{
  "objective": "flow_matching",
  "targets": ["order"],
  "cond_dropout": 0.2,
  "logit_normal_time": true,
  "blocks_per_level": 2,
  "attention": true,
  "beta2": 0.999,
  "lr_schedule": "cosine"
}
Rows from block 8, named by matrix and row number. Rows with one number belong to one channel. Each number is 128 + 24 x the weight over its row's rms, rounded and kept within 0 to 255. All counts start at 0. Numbers have three digits each.
# convs0: first 3x3 conv (model.decb.0.0.convs.0.weight, 128x256x3x3), inputs 85-89, a 3x3 kernel for each
# convs1: second 3x3 conv (model.decb.0.0.convs.1.weight, 128x128x3x3, transposed), outputs 85-89, a 3x3 kernel for each
convs0.9:112098133127161118150139141124082080129091046122132171163155117136094108112093128167124139114153120115116121128106116130126100115104104
convs1.9:104119130114155104102159114146100156118084131110133109132116114114068129112110098155123142103145116121134155129130090155126123136123145
convs0.10:132112100104092111099105126099144101110098106151085159107152122170136107141140142099102107143082103114125099151179144111098135094089127
convs1.10:139118138074121137076132117117141139150141163074147112128098123129142095123128112138096119127060126069134140134145136141099148165167145
convs0.11:124134144089097093130113117087112074140149114173176160114137147116095131135128139136133099134116117098111117114107115105109089100138106
convs1.11:124117118142111107160117122128138158121074153097076106130171107102203161139164135119136123146171122147176128148131121146163102103103125
convs0.12:134117119127117122130119129127119095127116097131118089166135115143125175138109183140096121119093121131138112110109090142111091152123105
convs1.12:133128129106089122121133134106135191103143143149120125098154096139189146092125094119142096130131136095124130125124141110104156135138178
convs0.13:093079117102101110129131159105167159109135135104117162123130139161119146143122145130169141119135135124129164163166130154132159166141141
convs1.13:134185120138169149119181114127125133153139124114147125110136106123079102149089120147169160128126129144141129095133105160131109151160130
convs0.14:133157134146121125126133122147124131158152119127101073132151143103150153115133119106086112157119117112130095120142142130145078127110116
convs1.14:121144110099095105111140155160139125115128116151131122120122138166161109120100129121097114144099123111123121146124108145128140129160121
convs0.15:146165161177189147176174147081161106110157168130103123144129102090115145119129101153141094124143111114152120134145142121168087139084133
convs1.15:140140150148128158107107153155124160147164131112115129126150155099162146126147098130137129106079117138116118112112106115161101129135138
convs0.16:130143117155147138132140121118151135110180133079117160093155103121165134138154132099110097100089101110149108159130121159128085184108126
convs1.16:137133102141139174140157133133118137124150159133092107123109134109131141146143106122155145101118149159111145145134143114117077122091101
convs0.17:126125107117090156098103124164134131123176163141126137138160111210067143193084123120137140128147103127138100123156097117154087110110130
convs1.17:131132120129128131116131117112131116115179122111183139121133120124175185128133131134099091129145125133119135110168135129182144123138127
convs0.18:145143165125157149137176183164169127117124173095114187150170154186174176173189117121163153143156121084177166169144106146143117162132168
convs1.18:114108150150123116143126116116116132102110138140123134140182125077129142125120119105185130187135139154148132147088106090089117120120139
convs0.19:127160118136159140119133105141154136188199158140145125113145170148179089085116092129142141093118119128140094149146113129135160131137076
convs1.19:101162131129111110157109145122132083115121119145115139085124170120156119140141119123124149143100134129103127149123123139116104148089107
convs0.20:112083131123101093098117103079129120099141101128074120132118143166101123157139108130137188216174118111140099114102163083118107088087122
convs1.20:139059113090139142110090081128098112127121150122150173107123129131088103111149147122137099152133120133118151131118110099139159131094136
convs0.21:130118125153133121156138132124150141136137158109135126107113113099145135151164134117157155166159142162135145116139161149109143162165141
convs1.21:123109144115093089129131122155123118155149168140145138159111120113082163095105150129137115160105150119108100128121097126117081123115095
convs0.22:140137121132098122134134065106131166120120165157113130143093141116164129123144130098155123126120121139136112118122147124137176120140162
convs1.22:090147121094075137117165129140119111118148137099128107126089105172085129123082128132131132169080118151110113114151137125150110125144107
convs0.23:119116106095102113099109126147148089076162060107143140126141128059083130136124174067105119117092100109110145085154118084108112140109147
convs1.23:143159169159153105112173136130168120132139120117141121099101115132122065131155154112109073171123131138103181146112139106105119125107123
convs0.24:153162162155140180155161160094099137064099127125148127085168156139122121110165117128115121124134149143175156120097127096104092122128106
convs1.24:142139127139090128111130134126096147068065122116108130128156117138170129128163115140145143142174168135151148113144130108098129153127144
convs0.25:111120138111119139086090110094122122153137096127139139119140152125128155144111143099072115102113154137104136118078101125082094146124133
convs1.25:150114131117093135122123147101118109118135100136128143128071139129128104129129117125105121107146110132125118124127135129121128129062141
convs0.26:142157148138171140136147127106108104084153130165120131124116138135119134128105154123157117150134116141196152116159135107136134100114126
convs1.26:113095163116134138160124147098106116132141120140113137141119141114113139110141166106171106129137103095106120128113112042074124135113116
convs0.27:112143136153158146119135143114119118141106130142134112129153140126113155126145118117150116090111116120110119095131117109102107122133102
convs1.27:173128116090104143093120108077149140073165142137109129127067109124095188112128117101148116164097090146123137177173143144092113138144136
convs0.28:163156123144143147155169153132130147091158088167113115117194150158128148151128145141166111128152123150159115112106104126110083179106094
convs1.28:137149126122138110117170131120153159109149155113166116090122158098123104111160124109135127129134112142162099139090149129101110142084156
convs0.29:126103119128103101141129107124128141147136131144129122118104112135103120152142143117127109124123086123089125111097122123093116135111119
convs1.29:122133141144137095166129109102110124090111109144126101127129121137117132153124153131130138123153125105103143131121117107114094081080140
convs0.30:119138138130127137102116127140119155132098116129123127124163134148130115146114109152165140134178142117119157170123119139122152122157106
convs1.30:113125139095163172100148151068096158093175165130140137111088108109134148122130128138143134157128091146116145140141115130140113114103148
convs0.31:130135148112134148124133115152123147147097171108153149139151117170133146126125093141134133128154120105152117113105124133161100125133131
convs1.31:112124114179105138125143131098134169107102138133105133170087087123042154135147118145130151133113109121120138144131114140134093102144120
convs0.32:127104099133128097138124135140167151135169132073145107119143112191065131141107166127091149081145140099107139093078119096165100161137183
convs1.32:141141142150112159118177148125174118140118107155154173145125125146127110133133120137089145127136095151125110149113139114147148133143138
convs0.33:128138135137128125121115154144154183127132169102133119132132145140163142105175126124128151144139121126139138120154100163112143099155102
convs1.33:136149160162169113136113152157143101150075091128093125127122135184095142145144136134076120119169127134167122098119149114112125129072135
convs0.34:146136141155152150134137127105150132150199189150166133123082091101107090164113115125106117127137136110127137114104098107089059090094077
convs1.34:113102101132163124126122111131140133123086126119158112121130113125142103127129125136142103153156128121112131145137131160119128113152116
convs0.35:161115135112060074111056097107113125120107108100101107109096126123109111140107127141134146128153144114137091126099124119115138157147119
convs1.35:139137085127104133111128121164142143157197145147141099166186163138088131122153149094157177120177132103102150137128127120083097125112116
convs0.36:132147138115155147124165132101094144140091110147098123102098130112123128103151172149106157143120106131130150072130135096133153131120157
convs1.36:133101135118098114089108117154167151160122136105151109127110131106079160141133121121154121139163155117139134158180164127139121106119164
convs0.37:135102106111084079122085090104146139144167137132134136115101122132114105136118133127132140129153131141133125123127117151146142136141137
convs1.37:111101125106100114121139109125170132135159126106117111136156141107116102120101111122122146110070125119114126108051094071000071121092133
convs0.38:120132135137124129123113132122122108155148168111161140105109109164096116145127128096122122144142153143141139130128136120137128125116138
convs1.38:112114104122123157166138138121104121133089088121090127147114115125094147133119185165136173109153150126108118106142129102115114130121087
convs0.39:117107121110113120122128124094130119112108146095123103123125112133116144184165104133122115138135094125148089116150130140133109142124148
convs1.39:111124101125081105099086104172179133166152122110106132131141112148107136121136146135097144117102140128113154134102136143113154107160164
convs0.40:137142135152148153150138157136106116109108128091123131131152135097126142131127099138109117167133147147148143132130167104142090127121115
convs1.40:094147142146155126132181119125170131154079103122141116112139130118189092164106137109134107136136137148142137139094125145143129115154138
convs0.41:145126121138138148137133116117081112104114084100121090097140136141132138141107089137145153142162165155178167158134124134127119131122121
convs1.41:130135131142147129118161153096101129112123158112148093133098147112132200089137160118118118152154115130135121157151151134137125153114133
convs0.42:161156147136121140158113121105099070100111134118147149122102166129150116130092139122108086168151119106142111128126136134115142139134139
convs1.42:135120142146135065117129118130124139135122136139113113135098164134090118170101088118102166134133131117132139165114121116166155131139085
convs0.43:123157139105159162127155130160113101130133164155133164118141142129137133123131096177123150120171143084165149156138090137142080121141141
convs1.43:131130119142150148118143127133139129113167128137102155131160145145163132130083106134150127116112156106095114101108102111103068074057130
convs0.44:140125123124148123149116116122141135152146184125123106129115167142133126142066117122142112131108087110099111137132160091130174124171144
convs1.44:128107112134163088131129117128136096130083105115102167143117140169117140144150139134140117159113128120143165143152132147168160125180144
convs0.45:131133159094127123129127146101101099108131064117132087126122126100119114141108140148147111130167124123173114150150113129117131141106110
convs1.45:107102159121181115104127119121145134115172094110157118096198120150077117132112106118148134123117116134138118180114113129083099133106136
convs0.46:130140181125138162129144124139132141116140096173143155098157139119065140110104122158129100175155106135114121108093129129113093127124144
convs1.46:139137153138154124140188151145107154133120114151129159120165105158052088119138105130132150117115136100124119160123120161136075135091127
convs0.47:087106155095122116095108125151151166117150138111151136150152152158167121159154111103140151126194141165167132127113140181118093135107146
convs1.47:119145114151112112110140160144141121137101150137129113138079118124058146119161159162129137086150133134152134104133114141106096121134140
convs0.48:114130133098111118090105106143155144161163161152149154117143131109143133113136112130136122131144133146151143141140150135138135136123133
convs1.48:142138133143161129095125113141159137151121128097106122120141138148148132124111103127134125164147164146151130127127147090116122136146136
convs0.49:120129131129138144138134132128148135125175130143152141154144161132115140136136118116155151127134123139152148145149147157162160146136135
convs1.49:164156139123168137085111105122145156138099172104138151150098107134066118121127120114105103148147167128132078110143093145119122148140147
convs0.50:142123121146126107137127114123124128123122120107110113129123119131123125131119130122125148103127125120114130136124120126127117136133143
convs1.50:112135093111150136128165122133133136155165071126145074130120122141169097137115097137094117105028117119079128122112148120017157109099142
convs0.51:147157121170162167133146129133117146130119142137131134114130187094172165130161109128124147112096146131148153114146130145110123152166110
convs1.51:111122127149135120139116140113148154118113147095127143131113129119142105144164108121096120113131135136168127118107129164122157128136141
convs0.52:131135137138148142152137163105140122154114177164154141139124126147101145117094131131136120129139135128140151106102136102113123067085095
convs1.52:106117108137157140103092098106126124147091096066121098120113120142135179095110122119143153083150126124157125133126105148179108096112136
convs0.53:151145138134123153145139129137143140175151158133194161148151141098118094143102156135165087107115129100142132116121111159151134122128115
convs1.53:080090124126082129113084101132145129133075119139117155113126095139165136127137119103099113141109087127130115150160148134163156133154130
convs0.54:168134148162127125142130171144146082142137099131136156137162166193139117149139124111107150115132106140102161128168102131136123138102124
convs1.54:126152113118180132121108173111119132095153141143150093105119133143121119096156116146140134127140125128115158111108153149170096124145142
convs0.55:121121143123120131115134130130131140109114118139109105148150148144126136118111118130105104105128108086128134139139126134137129134126144
convs1.55:131148115135115105127105114177167129130126113115114109126118104125060136131141143126100146109120141141141130111088112160141131146163106
convs0.56:112172178126136151116134165147150127104126100123131109120144122157149147113161100116128082136150107119160141124112106129088074142142119
convs1.56:171104150146124146131139116117094116159126143125121114112125125138155146132114127146145112143161132124142118142159131126129109126139136
convs0.57:149134130142151113136125119123116119124114136132132124128117121119136109132143135103122128106127139122127131116131124126135136135138130
convs1.57:143114120114204106128159149118124142158142108149150113104108127122148151130112151102115125064151153092103146137144118064095150137099142
convs0.58:116105101138116111106129127108127126151105082131145179119113113107123106123127145101103089107108098098129141131100115132118115095115126
convs1.58:131113106067123137109091111134144142130118124104128133107144137121174137134153138104126130118102136118123087145095140129166086135117150
convs0.59:107149136128080094115151122112136152155176154135098123052082102103110115125127110138137105139162063135160150102112102131134162129137142
convs1.59:145139127132148117146177124135112143117130145125091146135120123147095109125150130103118145109109122086121126139123137145122144134147157
convs0.60:135121104105089134110104139180179167065158134120175106133123135081106104102117115113114123091081099090088119168120123152156115118152097
convs1.60:166117154106143136114155129141170116137121072107131114122143126133104173127108125102160138156142157090122150138117158115152131136141116
convs0.61:138119119124135119136148142126124131133136135119123143104124133110110131139124122153139121107117131106119112148119133127118132125149163
convs1.61:134110132112148134114152082110109093175220135101140171116126127113164155133138117150140117089056136112093122145122152096081092135137100
convs0.62:143152122139158117126140149135123150066093111107084126123127103119133174145149114144133116094158084108126145154137142129081138156113136
convs1.62:159127170160073078125150136151105123100070122135165129134103126111086096134102144113142127098154126118120100151148148147116151101099129
convs0.63:150150146132154177143134132141109128113122102115130129115122115140122119153102102119124127145137143121131133161159133138124112113135099
convs1.63:135118158124156130095102134138116129144121153133104115147136126126125133095120135130163129118113153129140147117142109120145112114092073
convs0.64:122134131143156122122139129124124134137138122103124095124124139134125106128135131119107111111114114126110112113120145120130132141150138
convs1.64:104110122094111124097125120135157148100222144123115112134113145165089121128133111145145136172090121144179134130135123150071097135143106
convs0.65:128149120112122152099164116139150087115120150138103150109123112138162103136083138102141138122117146099167121135115128120100104104159135
convs1.65:098115102102147120156090131114115143139100125135093140140132131118185153134126155139110100100124126118128131155108135123109130126152129
convs0.66:119125105147148128130144128136169163120149159143118123116140129140147148152137129131124121139108092136146131135110132120128137128130127
convs1.66:123143106125116171158122143115085108093177162150142142119131099130134150134136118133133134162126143123111121148131152133084094123102134
convs0.67:135115102124124102121113117116144117155132138126132115129121116122118137130148129126115120099110125114133116146127131122140109130094104
convs1.67:117093118114137107146099116168102118098129112118120128159150146133143138140104155103124123110086121139121125065125132083086139135123104
convs0.68:121114114114097107095100119112095138095159147102127149133136140123120145141168161066119083111145110148077115137133121151162151144088111
convs1.68:124100124107133146220091113095140122146109100095131105154159095089171136138069162156129111180113159125129159174125159114175115135090157
convs0.69:124102140112119171111141121195110119122057105113115145154162135188075105097124105130183129163164127109124114096142130123121091076079113
convs1.69:143166141160100148086116127144105138117115151116158120135152121108061117121112123132097157122146128129150112131116137120185099141139138
convs0.70:134093140102086085109145141159146155108098147150177171176168118153137125102168108101127132050096130104141179159087128080175163103087129
convs1.70:103146110128124116149089134148136135137097140122146122126093130156170131148123127134085133138141111117141139127169115132151148164108143