Rows from block 7 of a small class-conditioned image flow-matching model, named by matrix and row number. Rows with one number belong to one channel. Each number is 128 + 24 x the weight over its row's rms, rounded and kept within 0 to 255. All counts start at 0. Numbers have three digits each.
After each channel's rows are labels from the 100 images, of 14848 (inputs lightly noised), where the channel reaches its highest value: "strongest on" is what is common among them. Only what is clearly more common there than usual is listed. The data: photos of arthropod specimens (BIOSCAN-5M).
# convs0: first 3x3 conv (model.mid.2.convs.0.weight, 192x192x3x3, each kernel summed), inputs 0-191
# convs1: second 3x3 conv (model.mid.2.convs.1.weight, 192x192x3x3, transposed, each kernel summed), outputs 0-191

convs0.186:125130140151168149125130167088117148131173129125134120130098095081147158127101170118101142163128064121096125078118112113116118145127057135110106112110094106147129113118113132147094115064106126139087110087189122116145139086111141127095114153140130149111095111086162096128127123133138149142112116140109146113100135154116090115152129123091092134131158116138134152153133098140122152117084128114105129110087142161113146087112117117091103128127116126141120140120149110143149108104065099112127126082075128138131139098122118134095122144122141100144110079113080132128124155144109093097
convs1.186:076088165103122140123122123176143121131112128146163149132111134188148115112129080169100141161085139135128152119086118135144119067118132079138105120128119127113113068183158136130132149132079107145097099118111095126105110169127138128126128117100130109144094105152137127128173134151131138103122139137128120128101147146161160124168136131094116185148119103122130153141108136142127145128158168107133161129121086109153130147148096157131132107183108134134086096138099136104125095108143101100127169121129164143098104117141147098170108160139104149138138163138079085109115124109128121111
strongest on: order Coleoptera

convs0.129:130061059077148124102142082109090142124067134125116160139086128146132157135094125138152115113118137121123113169131192181158132087171133142126127130109114116107107150130122160126139120116096127114116108121156128139089117154114103137136136066094063133108124134112109127137135094144105157096067117137136115114142112140114054122136134147142156108097169142065087143167107093115109099117115141136135126090159130133112160109136134154111154136149128140119096128130137095144097131160144150135110140114114113112136104125150152121150129102119131121116115158139163128118130123128137141145
convs1.129:136166172171105145143124123129148122126126124115131124116170121150150107126125122141106100155128116175139125120139046105136117147100110159147130127195146105157156117143175123141111151149155138142142138147154085123164127143129143139116107178172165168143122103152116124145095103133146138140095100131122147133099167118167165112138125122064151161148094120139183115085181136149099152159118164139101151127126163110156110138123136127129119141083109119116135111098104136093142132122144082152092151075135139141168179131137148154132145130134144121159139115133123119105097139116114139120
strongest on: order Coleoptera

convs0.20:151111077107155126129116124141110151163177152141141150139160100123148086105136139125140140142154171119138148147154141142139160139148129112000125140124134147138112150117115104147124131168126089139143128123128143142124110141129137132105136163139123126133111152125147132165139122119130135120153130147146117127158144135100145133149116163160135139165115125116135091153140101160166173112138166157157123145127099109128129127167132127134148147152120146149139149123097163085135159073149134105147134146125133120175121160105096088126123129144140065137102090162108142120120116151162158143
convs1.20:107146142152122145164143129121109120119138145108107136165151113155162136132127133149139099132073073155095117138130112125094112108067107129105151117147176112120173129128090171111144127173151080120127160135144089154109113095118096140139123091121137092121161117136098131118135116100140149134071125111098104107094105087130118127138155117170125101090115110103122156118130158131132145124093143140104103109163108144125134138115155132111126166124158113148114116113143077122123131150095140140115085136132186117077176073126100168128135146088150146130129085127144122148182121131127120090
strongest on: order Hemiptera

convs0.190:122095139105119080080131093079120100158132111126110136123131111106148144072077112093130126116139150083105094115098113109111102102100123138126052144133104124138113105104128155141129163111106169119125167133092098132099115118149151115115128151108167079120171141107120148123129131116093137129107084108113118127176132123116067104115130146154082130120120116084111123120135110116109099070121107134126151123150148151107092071104144126146091142134145153103098112158134100142114115141132162093086134108130172153111130138154127118130144120148087129098129114113100115126164132133160107143
convs1.190:180137131125139144161131127129117165159146136097135158123112149153137122130115122138122110121125095145101097113118116119110107124124145142147195113119140122138109166103168123127149184124143074088138139164175153102133132195135159142127129145116117179101109115148079114169151154106116123162156155114147122133064120135146166126113111123071119109113114167202142147125135106130165144132134138107116110131167152156149125149123130151119179137097118101103133095107167156127158134160122120121112128102099111115146151120143160171113153129146143094138119124149164127113086118117092121120
strongest on: order Hymenoptera

convs0.109:128119130130144121135149050180143148169138138121094137120163105184142123129109121128153129125161156125162088136115176160138140138108148130132178118143135148169166138129147144167163161120104114111134142163085139126107125149137142177167148138152154127120117147109097144147142118109109164102154145126127123087138130134109108124160136099150179142159111151139157131168117101152145144179146124151150141172164092124107115153140147130161168165139119171089133165158118106144106129116164126126123130137122116147161161175091148115145163147135142130136155139166144104163109116098135154131
convs1.109:084161112093081110098151143098103144158091143117157109090106164098136140156107114107171130141108123114113161158137124093141123150148089142156102134119140151129136103185166113139133123136105115131104129113158111116132144168070138096142137141125137135138141166134126125132168134131159151113101112144097124170130165158128154135139116135069121113081105124095103149146075126114097134162115137157100130171126128153128119078100096157113126151104139113184141113083165186129067102158160145145131152150105135115135119114152124129136116134113123137152109126167131146137149158145147125141
strongest on: order Hymenoptera

convs0.52:129151123120142109124143130132152125161128069153129117141109139122134115162081118133084123101118112137144115081057118133132108144145154137177085132083127094122112112135112082095098096104114182099107137082091098160097102107113135133117101130114137115107077121093117110115128126099083142090107100141177100116181114114078143100132129148140110132137127139122081135116134113127099112112132120109108121092129157141124166153118092167146124140129111100131125112114117070091075123136135142123108120075124128152127120130122107127091074129114106113104120131131134110122098135124106131077
convs1.52:099177130128114108152099148108106136169123127109150121101096152068129122163158166108175115134132099149101099142128140148128148137120117117168159081111146160124139113140131160115120171100147066129136167152076145109121103149099085181131165090112119173127142119142172133157065111108147111173121138068138128134126139121088173143086112124099135120106091129123154100162132139133100164147114146125117132157173134126130116119111141127155153118102140123139145118124157161124156130143130094091147140139095115088129137090124152130124119153110135161106127127135092135122125131132155120154
strongest on: order Coleoptera

convs0.132:141150105125151146100094136118117144169083176140149140121137145123140142083104107140158154146135144129162137131129154129141140141122114128095151133148100151148164158124134108208104151126141123140129037127156128143134128141117144167120145134161120153129140143112167118133121131150155112127151148133168123122121139136147123128145147106120135142138105140166171124143167105132118127165138142174167106174132064136130036127139139134152153141149139135170168126178119115109124124131114129139132117119163064145170151144137138090152166121122167119106117122130133108121125089163147139128
convs1.132:112105145114135159190147154179123128097141106152068120122173127190165116159109128136125114151139080158135142096155100115118135144132151139125137142186157137117172089135123089082135126174122072119151141155129104167131142129090126127112140149131149102164113124123111152124102115107119126140132096150131157142114139147160135127115134124139172191153109116145148151150136134140141150123129150115126159181159099112142125131111094132129121159133129102108080134090126106119063118134132138140143138132146165094085147118127091133128132146129115137154102122178116138108113092134104118084
strongest on: class Arachnida; order Trombidiformes