{
  "model": "class-conditioned image flow-matching model",
  "arch": "unet",
  "cond_dim": 128,
  "targets": ["order"],
  "logit_normal_time": true,
  "weight_standardization": false,
  "scale_shift_norm": true,
  "attention": true,
  "beta2": 0.999,
  "weight_decay": 0.04
}
Rows from block 8 of a small class-conditioned image flow-matching model, named by matrix and row number. Each number is 128 + 32 x the weight over its row's rms, rounded and kept within 0 to 255. All counts start at 0. Numbers have three digits each.
After each channel's rows are labels from the 100 images, of 14848 (inputs lightly noised), where the channel reaches its highest value: "colour at peak" is the nearest of a few named colours to the mean colour under the peak; "peak at" is the part of the image that holds the peak. Only what is clearly more common there than usual is listed. The data: photos of arthropod specimens (BIOSCAN-5M). In brackets: how many of the 100.
# convs0: first 3x3 conv (model.decb.0.0.convs.0.weight, 128x256x3x3, each kernel summed), inputs 128-255

convs0.19:132200186151102142187178136150083140136180178103107176145113166116160157159109106158103118099144151113161110136122165174115154139155136135140152181155171151201170167149140202210130127121145166184119207145119161143163158120121167116068102165125117131131213131149152182135152171150146126133120154135159182155148160144146139118105128159138153147156159128141146114177152159133157138165126
colour at peak: pink (86)
peak at: top left (70)

convs0.99:138115144086122057075110141096148088079108071113127079124106102140090150141138140102152127069121161157084123147171171156113070121067158076072083057114127125041108119056161128101130110143083099080079088094150119132079078088107082104227115093119128120112126171150113121093101149105092126108117042090129081164097042157145129156143101136083135075079137081108147084086138111133123088034123
colour at peak: white (100)
peak at: bottom right (58)

convs0.26:138171152112101062105091182177144090167187150135149129169154145098116169084143106155130143095173155059144169102078138113117123188152122143099104122133156180131103145101146193090173175161137122156162159104116155119092130138159122105029126117170174202126070107161131119118140142136108154106128116149099124137150130151108127123104124138138076136123093159061104095147116136197194122110119
colour at peak: white (68)
peak at: bottom left (52)

convs0.59:125134127160138130121077120157138134120123113140136129136144102128120067129134123127132132130132142140101077121132141122160128127112121133141139116136154134119126137118127151112151121105151125126160149092130115159141088120126168137175090101114161111166119122164115145097124101131179107135121105130131116127127122111126097113155145157155149123131116132147128121089098114137106086144147
colour at peak: pink (87)
peak at: top right (62)

convs0.127:069128165104151073154098149094183138118129117127179113159109139078135177097145131167113093082118143019151142078109176111147175132058135137131164097160092124137131161101207176098160139165101113096195125124090107149109135097142120160113139131140147151097070217075129119095124183110153117106085134135172105103098112174113163101096113157100180080134106078134162101108030120105096169127127
colour at peak: white (97)
peak at: bottom left (48); top right (37)

convs0.20:109144152112131096103116103125117124113122104108108145134211157118107160131119156133118101135126150118131093135095131159123093124113112090119123101116127135136121115122119133119106094134139119082095113108141129107125111111124128131145133102108209089142125140124118109130067132118135108108122130133111145129042090136144144123145114114132113085119120097118135092157113152116130099111135
colour at peak: white (83)
peak at: bottom right (73); top left (27)

convs0.72:101125162182102089131116119103154043121155069181114121148130124068124143053129132158100138099119115147133139140103130144112131146091078096021047126081164178075142031077124168094168161144126077062169113135089071101012122120086097135096210132141101123075068124041135067092066103125119132076130123171125089168144100163136144101152159178127202097101169126129090142120166131112121185104160
colour at peak: brown (47); grey (42)
peak at: bottom centre (71)

convs0.103:175200123132170133145143192131079136134130142131145147108130118193110127142146142114120147184093124168153121119176144162147114132111117133156150106168170129127160133103117115206103131129133116125139087132203140137126143115134144090255112103156143156187188138105146143144121164153102117126144159139130137123152114127162151175138116127119128150117129074144129130090166117131171122134154
colour at peak: white (96)
peak at: middle right (51)

convs0.76:130154075188142165117134152159087147162160156109089132109154177055150048144118118151147168141174104083145135118153081055063135174162115163184171162137117150169134166168139157155162139149115141151134161155130157134151132175157159145102108144136108115180165090162134167177159129151133160140115130192067155118141167127164134099114132111131091159185093133120138174138102144138147150171106
colour at peak: white (61)
peak at: bottom right (51)

convs0.112:145171198121185128145135079123060134147122147158110129134156096184079098157101134134160153166138107159172061123180101165175100101127136108136159129170130106093176160103105084107180152096147117047163074135117112105128107109122147166194190060134134133104165129130108093071121062168181121129155097136158092078157125174113156120177109125157100085137104089162188127139159138116150127167188
colour at peak: brown (53); grey (31)
peak at: centre (76)

convs0.8:137134154119166134148137135177162115113098103130085186114140121000104124172138140130110076134157120134167085110177094116146146179159116134150108116109159167139169128120137138051181100169157075074135120146179110101133112077118100134075138098107130174114159036193119097132153137081102106161123140186083117171127103168045120215192104093146112106156133157163090172138148110119080112126135
colour at peak: grey (29)
peak at: centre (66)

convs0.68:115120125119143083068121100119136116079131095118127087140162130139060134142151151090106143116160138139127134125128109147127097120106119106084111121124071106121105130119150118127111096117115110075113117089109133108126093100120145080125119106125137133115133124141142092104126118125147148154129106156138099121113092129144146133144113125107118098135130153108135093094114098127132118053097
colour at peak: white (66)
peak at: top right (83)

convs0.6:089087186092109062079087109073169087075113076127122136091125122129091119121125123110098067134117147146093128139139158147151129124074123100089121087108120127096094124100157084116118119126069119082127107075129139138091095120126085121137101096107130144088068181130132098071131117107129096111097099135137090129123087137142118095127134109076127066113147116140141065091123138111098127052119
colour at peak: white (85)
peak at: bottom right (62); middle left (32)

convs0.60:125090116112119091090087100114123103099103081119106103128113112146082141140133154130124116108142126106100114105122158147166097111084121092096141104084130125098082125122138113100123117082050079099138113086131098125094097130111094101125106089107118139108098172130095091098084083120101117120133123131127108143133038122125116123131125151109124098106123121134120065119137113147155124062120
colour at peak: white (76)
peak at: top right (95)

convs0.111:148157150116112140183103203121107142156137171122148152125099188075109132114145125157116169048177148069152133134128118097109136139153097166120097165154156215138122190129161161151099158179125151125097150154162130153137171131134143118134099132180153158180115104133152117159136190140135139129129095138127155188114177188131097122107151122132101158152156183077064101162149149152222118148139
colour at peak: white (80)
peak at: bottom centre (28)

convs0.91:155059123179149128128133144115103128125111102133105152112156135124121067116128132117125136142123095130129105117185120118156122121118151096139117134142124132145130137112119084114127129110163133124123135130137143134115137130113116137130104129126137131153134136160149125123129109130134152144138127105128121115089111126116108120110133115128139125117101122122144128105103114114066138101132
colour at peak: grey (34)
peak at: bottom centre (73)

convs0.120:102130146086131079090091137129155106098117104110133107135135130131134134147114123116137107119139147116105126119102136132109089121117123099104109092116119124109125120090160131113125114108107130083120086097152137126104096102117116133131137092114135147105120171137117096096120107131126120115118122151134107131129089137143140127148111137100139118118126093105145061102119141131173118091150
colour at peak: white (100)
peak at: top left (75)

convs0.77:135142087120135114102095054078149075090076103133201121145107141222043095173068083136199149127118075062098120095119113081175095081150097138071087140142044117134128138095120137124062137127117117070133151106133116121121084117104138144134090171103160127143066124153107125124159166140118157139127143159098116144158126121240106000106176147143155138141113108107129114128064163156155105113048
colour at peak: grey (31)
peak at: top right (31)

convs0.33:168189067151124178150127152188109117146122148138140130140175204166115056180163092126151181130076137159126088137145058079255139116195163139143119147113144153134143141133101156161087112119230161096058138147113131137137153121151142139067103106151115175121130093194150115147141148135126154139121143117128141074138138104136117137132154108125165168174113088130106162140135104103162156135134
colour at peak: pink (93)
peak at: bottom centre (90)

convs0.110:126180124126092127141131168125255132152139138130174105128155096091124110086114092158122144121135124114096129124133135210106104131108117131125121129161078072170078138039144127132163129144050094142134216138155073122135140139145123196212127121092162116141099174085117139147145193110161102150120138157125139180129120136083109152157125128093114113121114136167172133095099126126103123130093
colour at peak: white (89)
peak at: bottom left (51); top right (29)

convs0.55:122089183094124142096113103083109079143144114127082100095094079219111103042112127146211154114106163129129083089109112115028121121085071093124136094064069125154115104179142142095135114076124063112109115077105114142093121027132128139154101096171133125177052158132134104112079142122163141118105124100112133123105140129182123030000086166116155090115169120130115161097073106125155187091077
colour at peak: grey (53)
peak at: centre (35)

convs0.34:125117130089131101061132154119111136107101135072119120111116093145116118158118141111123118120138121117127137122106135109189113112130154107113151134127163149128104129147133156104140142155087167066139100104165123145120077116112097104207111096152097154079125157159094074112102171098116136118130136130118108123123108189144117122159123112116119111129126101111138089139116130114146099095112
colour at peak: white (100)
peak at: top right (59)

convs0.63:110177120117153097142105131118112139139138165169152147100147104163141153155091160200136191099142127102150081154131196181095158107165122168199136090130130102152132145113139158100174110097091120152077139118114091131110148068147163131157069108113180111112158115127116128147124128169072128093184143146144129113135127128143159184173105074161164114152098108090118190123175133113150134130128
colour at peak: black (35)
peak at: centre (70)

convs0.28:098205191118159152181129141151102144149137165127097143191124174133141175120127148173126154091126163111126154129142160140075126162178145131127142144127139144151119133180114168140151156167129142114092180145146126147177154156194139143222133180132114136122107122181105141142139134133128148137113156109105156175133165217087140136158124157129156174171164155145112149148146157125135169143127
colour at peak: white (62)
peak at: centre (68)

convs0.45:156196096155072107119111117195113102146160154079099106154178109118176108163120038110142195127161131146125157155161211131123152119099136109141122104145121091138089119128146156113107136074126106110133140152152161114127128136138135120138161147124139169187140163150111158153146006125131124122138165089122135000128115083152122132116108181111127109145110191147140161133074162117158125133145
colour at peak: grey (43)
peak at: centre (28)

convs0.75:145123146085084109088131123121151128113127116122120125107140126140105141141115123118125115128143123124128138114082132138114118135132137128119136096134107152127131142121117120100110136135136134121112112113098117114133113114117113116131129117111133131121122117126119125109137116131129097132124116129135113132129125119131142115126115116131119129155127122117122125120138121126155117103109
colour at peak: white (76)
peak at: top right (56); bottom left (35)

convs0.64:148121134132133069113126153129121030152151106102051123145131108000107097177148196146144131077098130120091131105130139132081114113102065056134100122090120101155132125147132101102107114176109066099132117027122098081036084159127130039133144101122113121098047126113106172122082120122180145075080114102099113132132108100102118118167120119079129117111091080135140174069087138157117107110129
colour at peak: grey (61)
peak at: top right (35); centre (31)

convs0.86:111051135144145104165095090118175050096092056161114113116080112107154125108133137082124109166094098136127149149147133172127129115118108042115123087055151108061140103108129101122141123069089144114183125116103114109035124070117119091092117077100128124113116165131157161109110099141134106141130095116129090108128095130115130123103129137092121086086098096119184108072134110126174117112140
colour at peak: black (79)
peak at: centre (97)

convs0.114:165128098166143134141131142151134118155114119140145160125132125122117101124132132131122126155147111136147119130157129110130099124138141100128132136139131124138126156110124063136120114155137124089120128143133136099114107128119112110156111136139133116111134127146125140097118113094161125152138129100125102120120088102132106113126129137123152113110101140146118115129089116174115179128121
colour at peak: grey (40)
peak at: centre (70)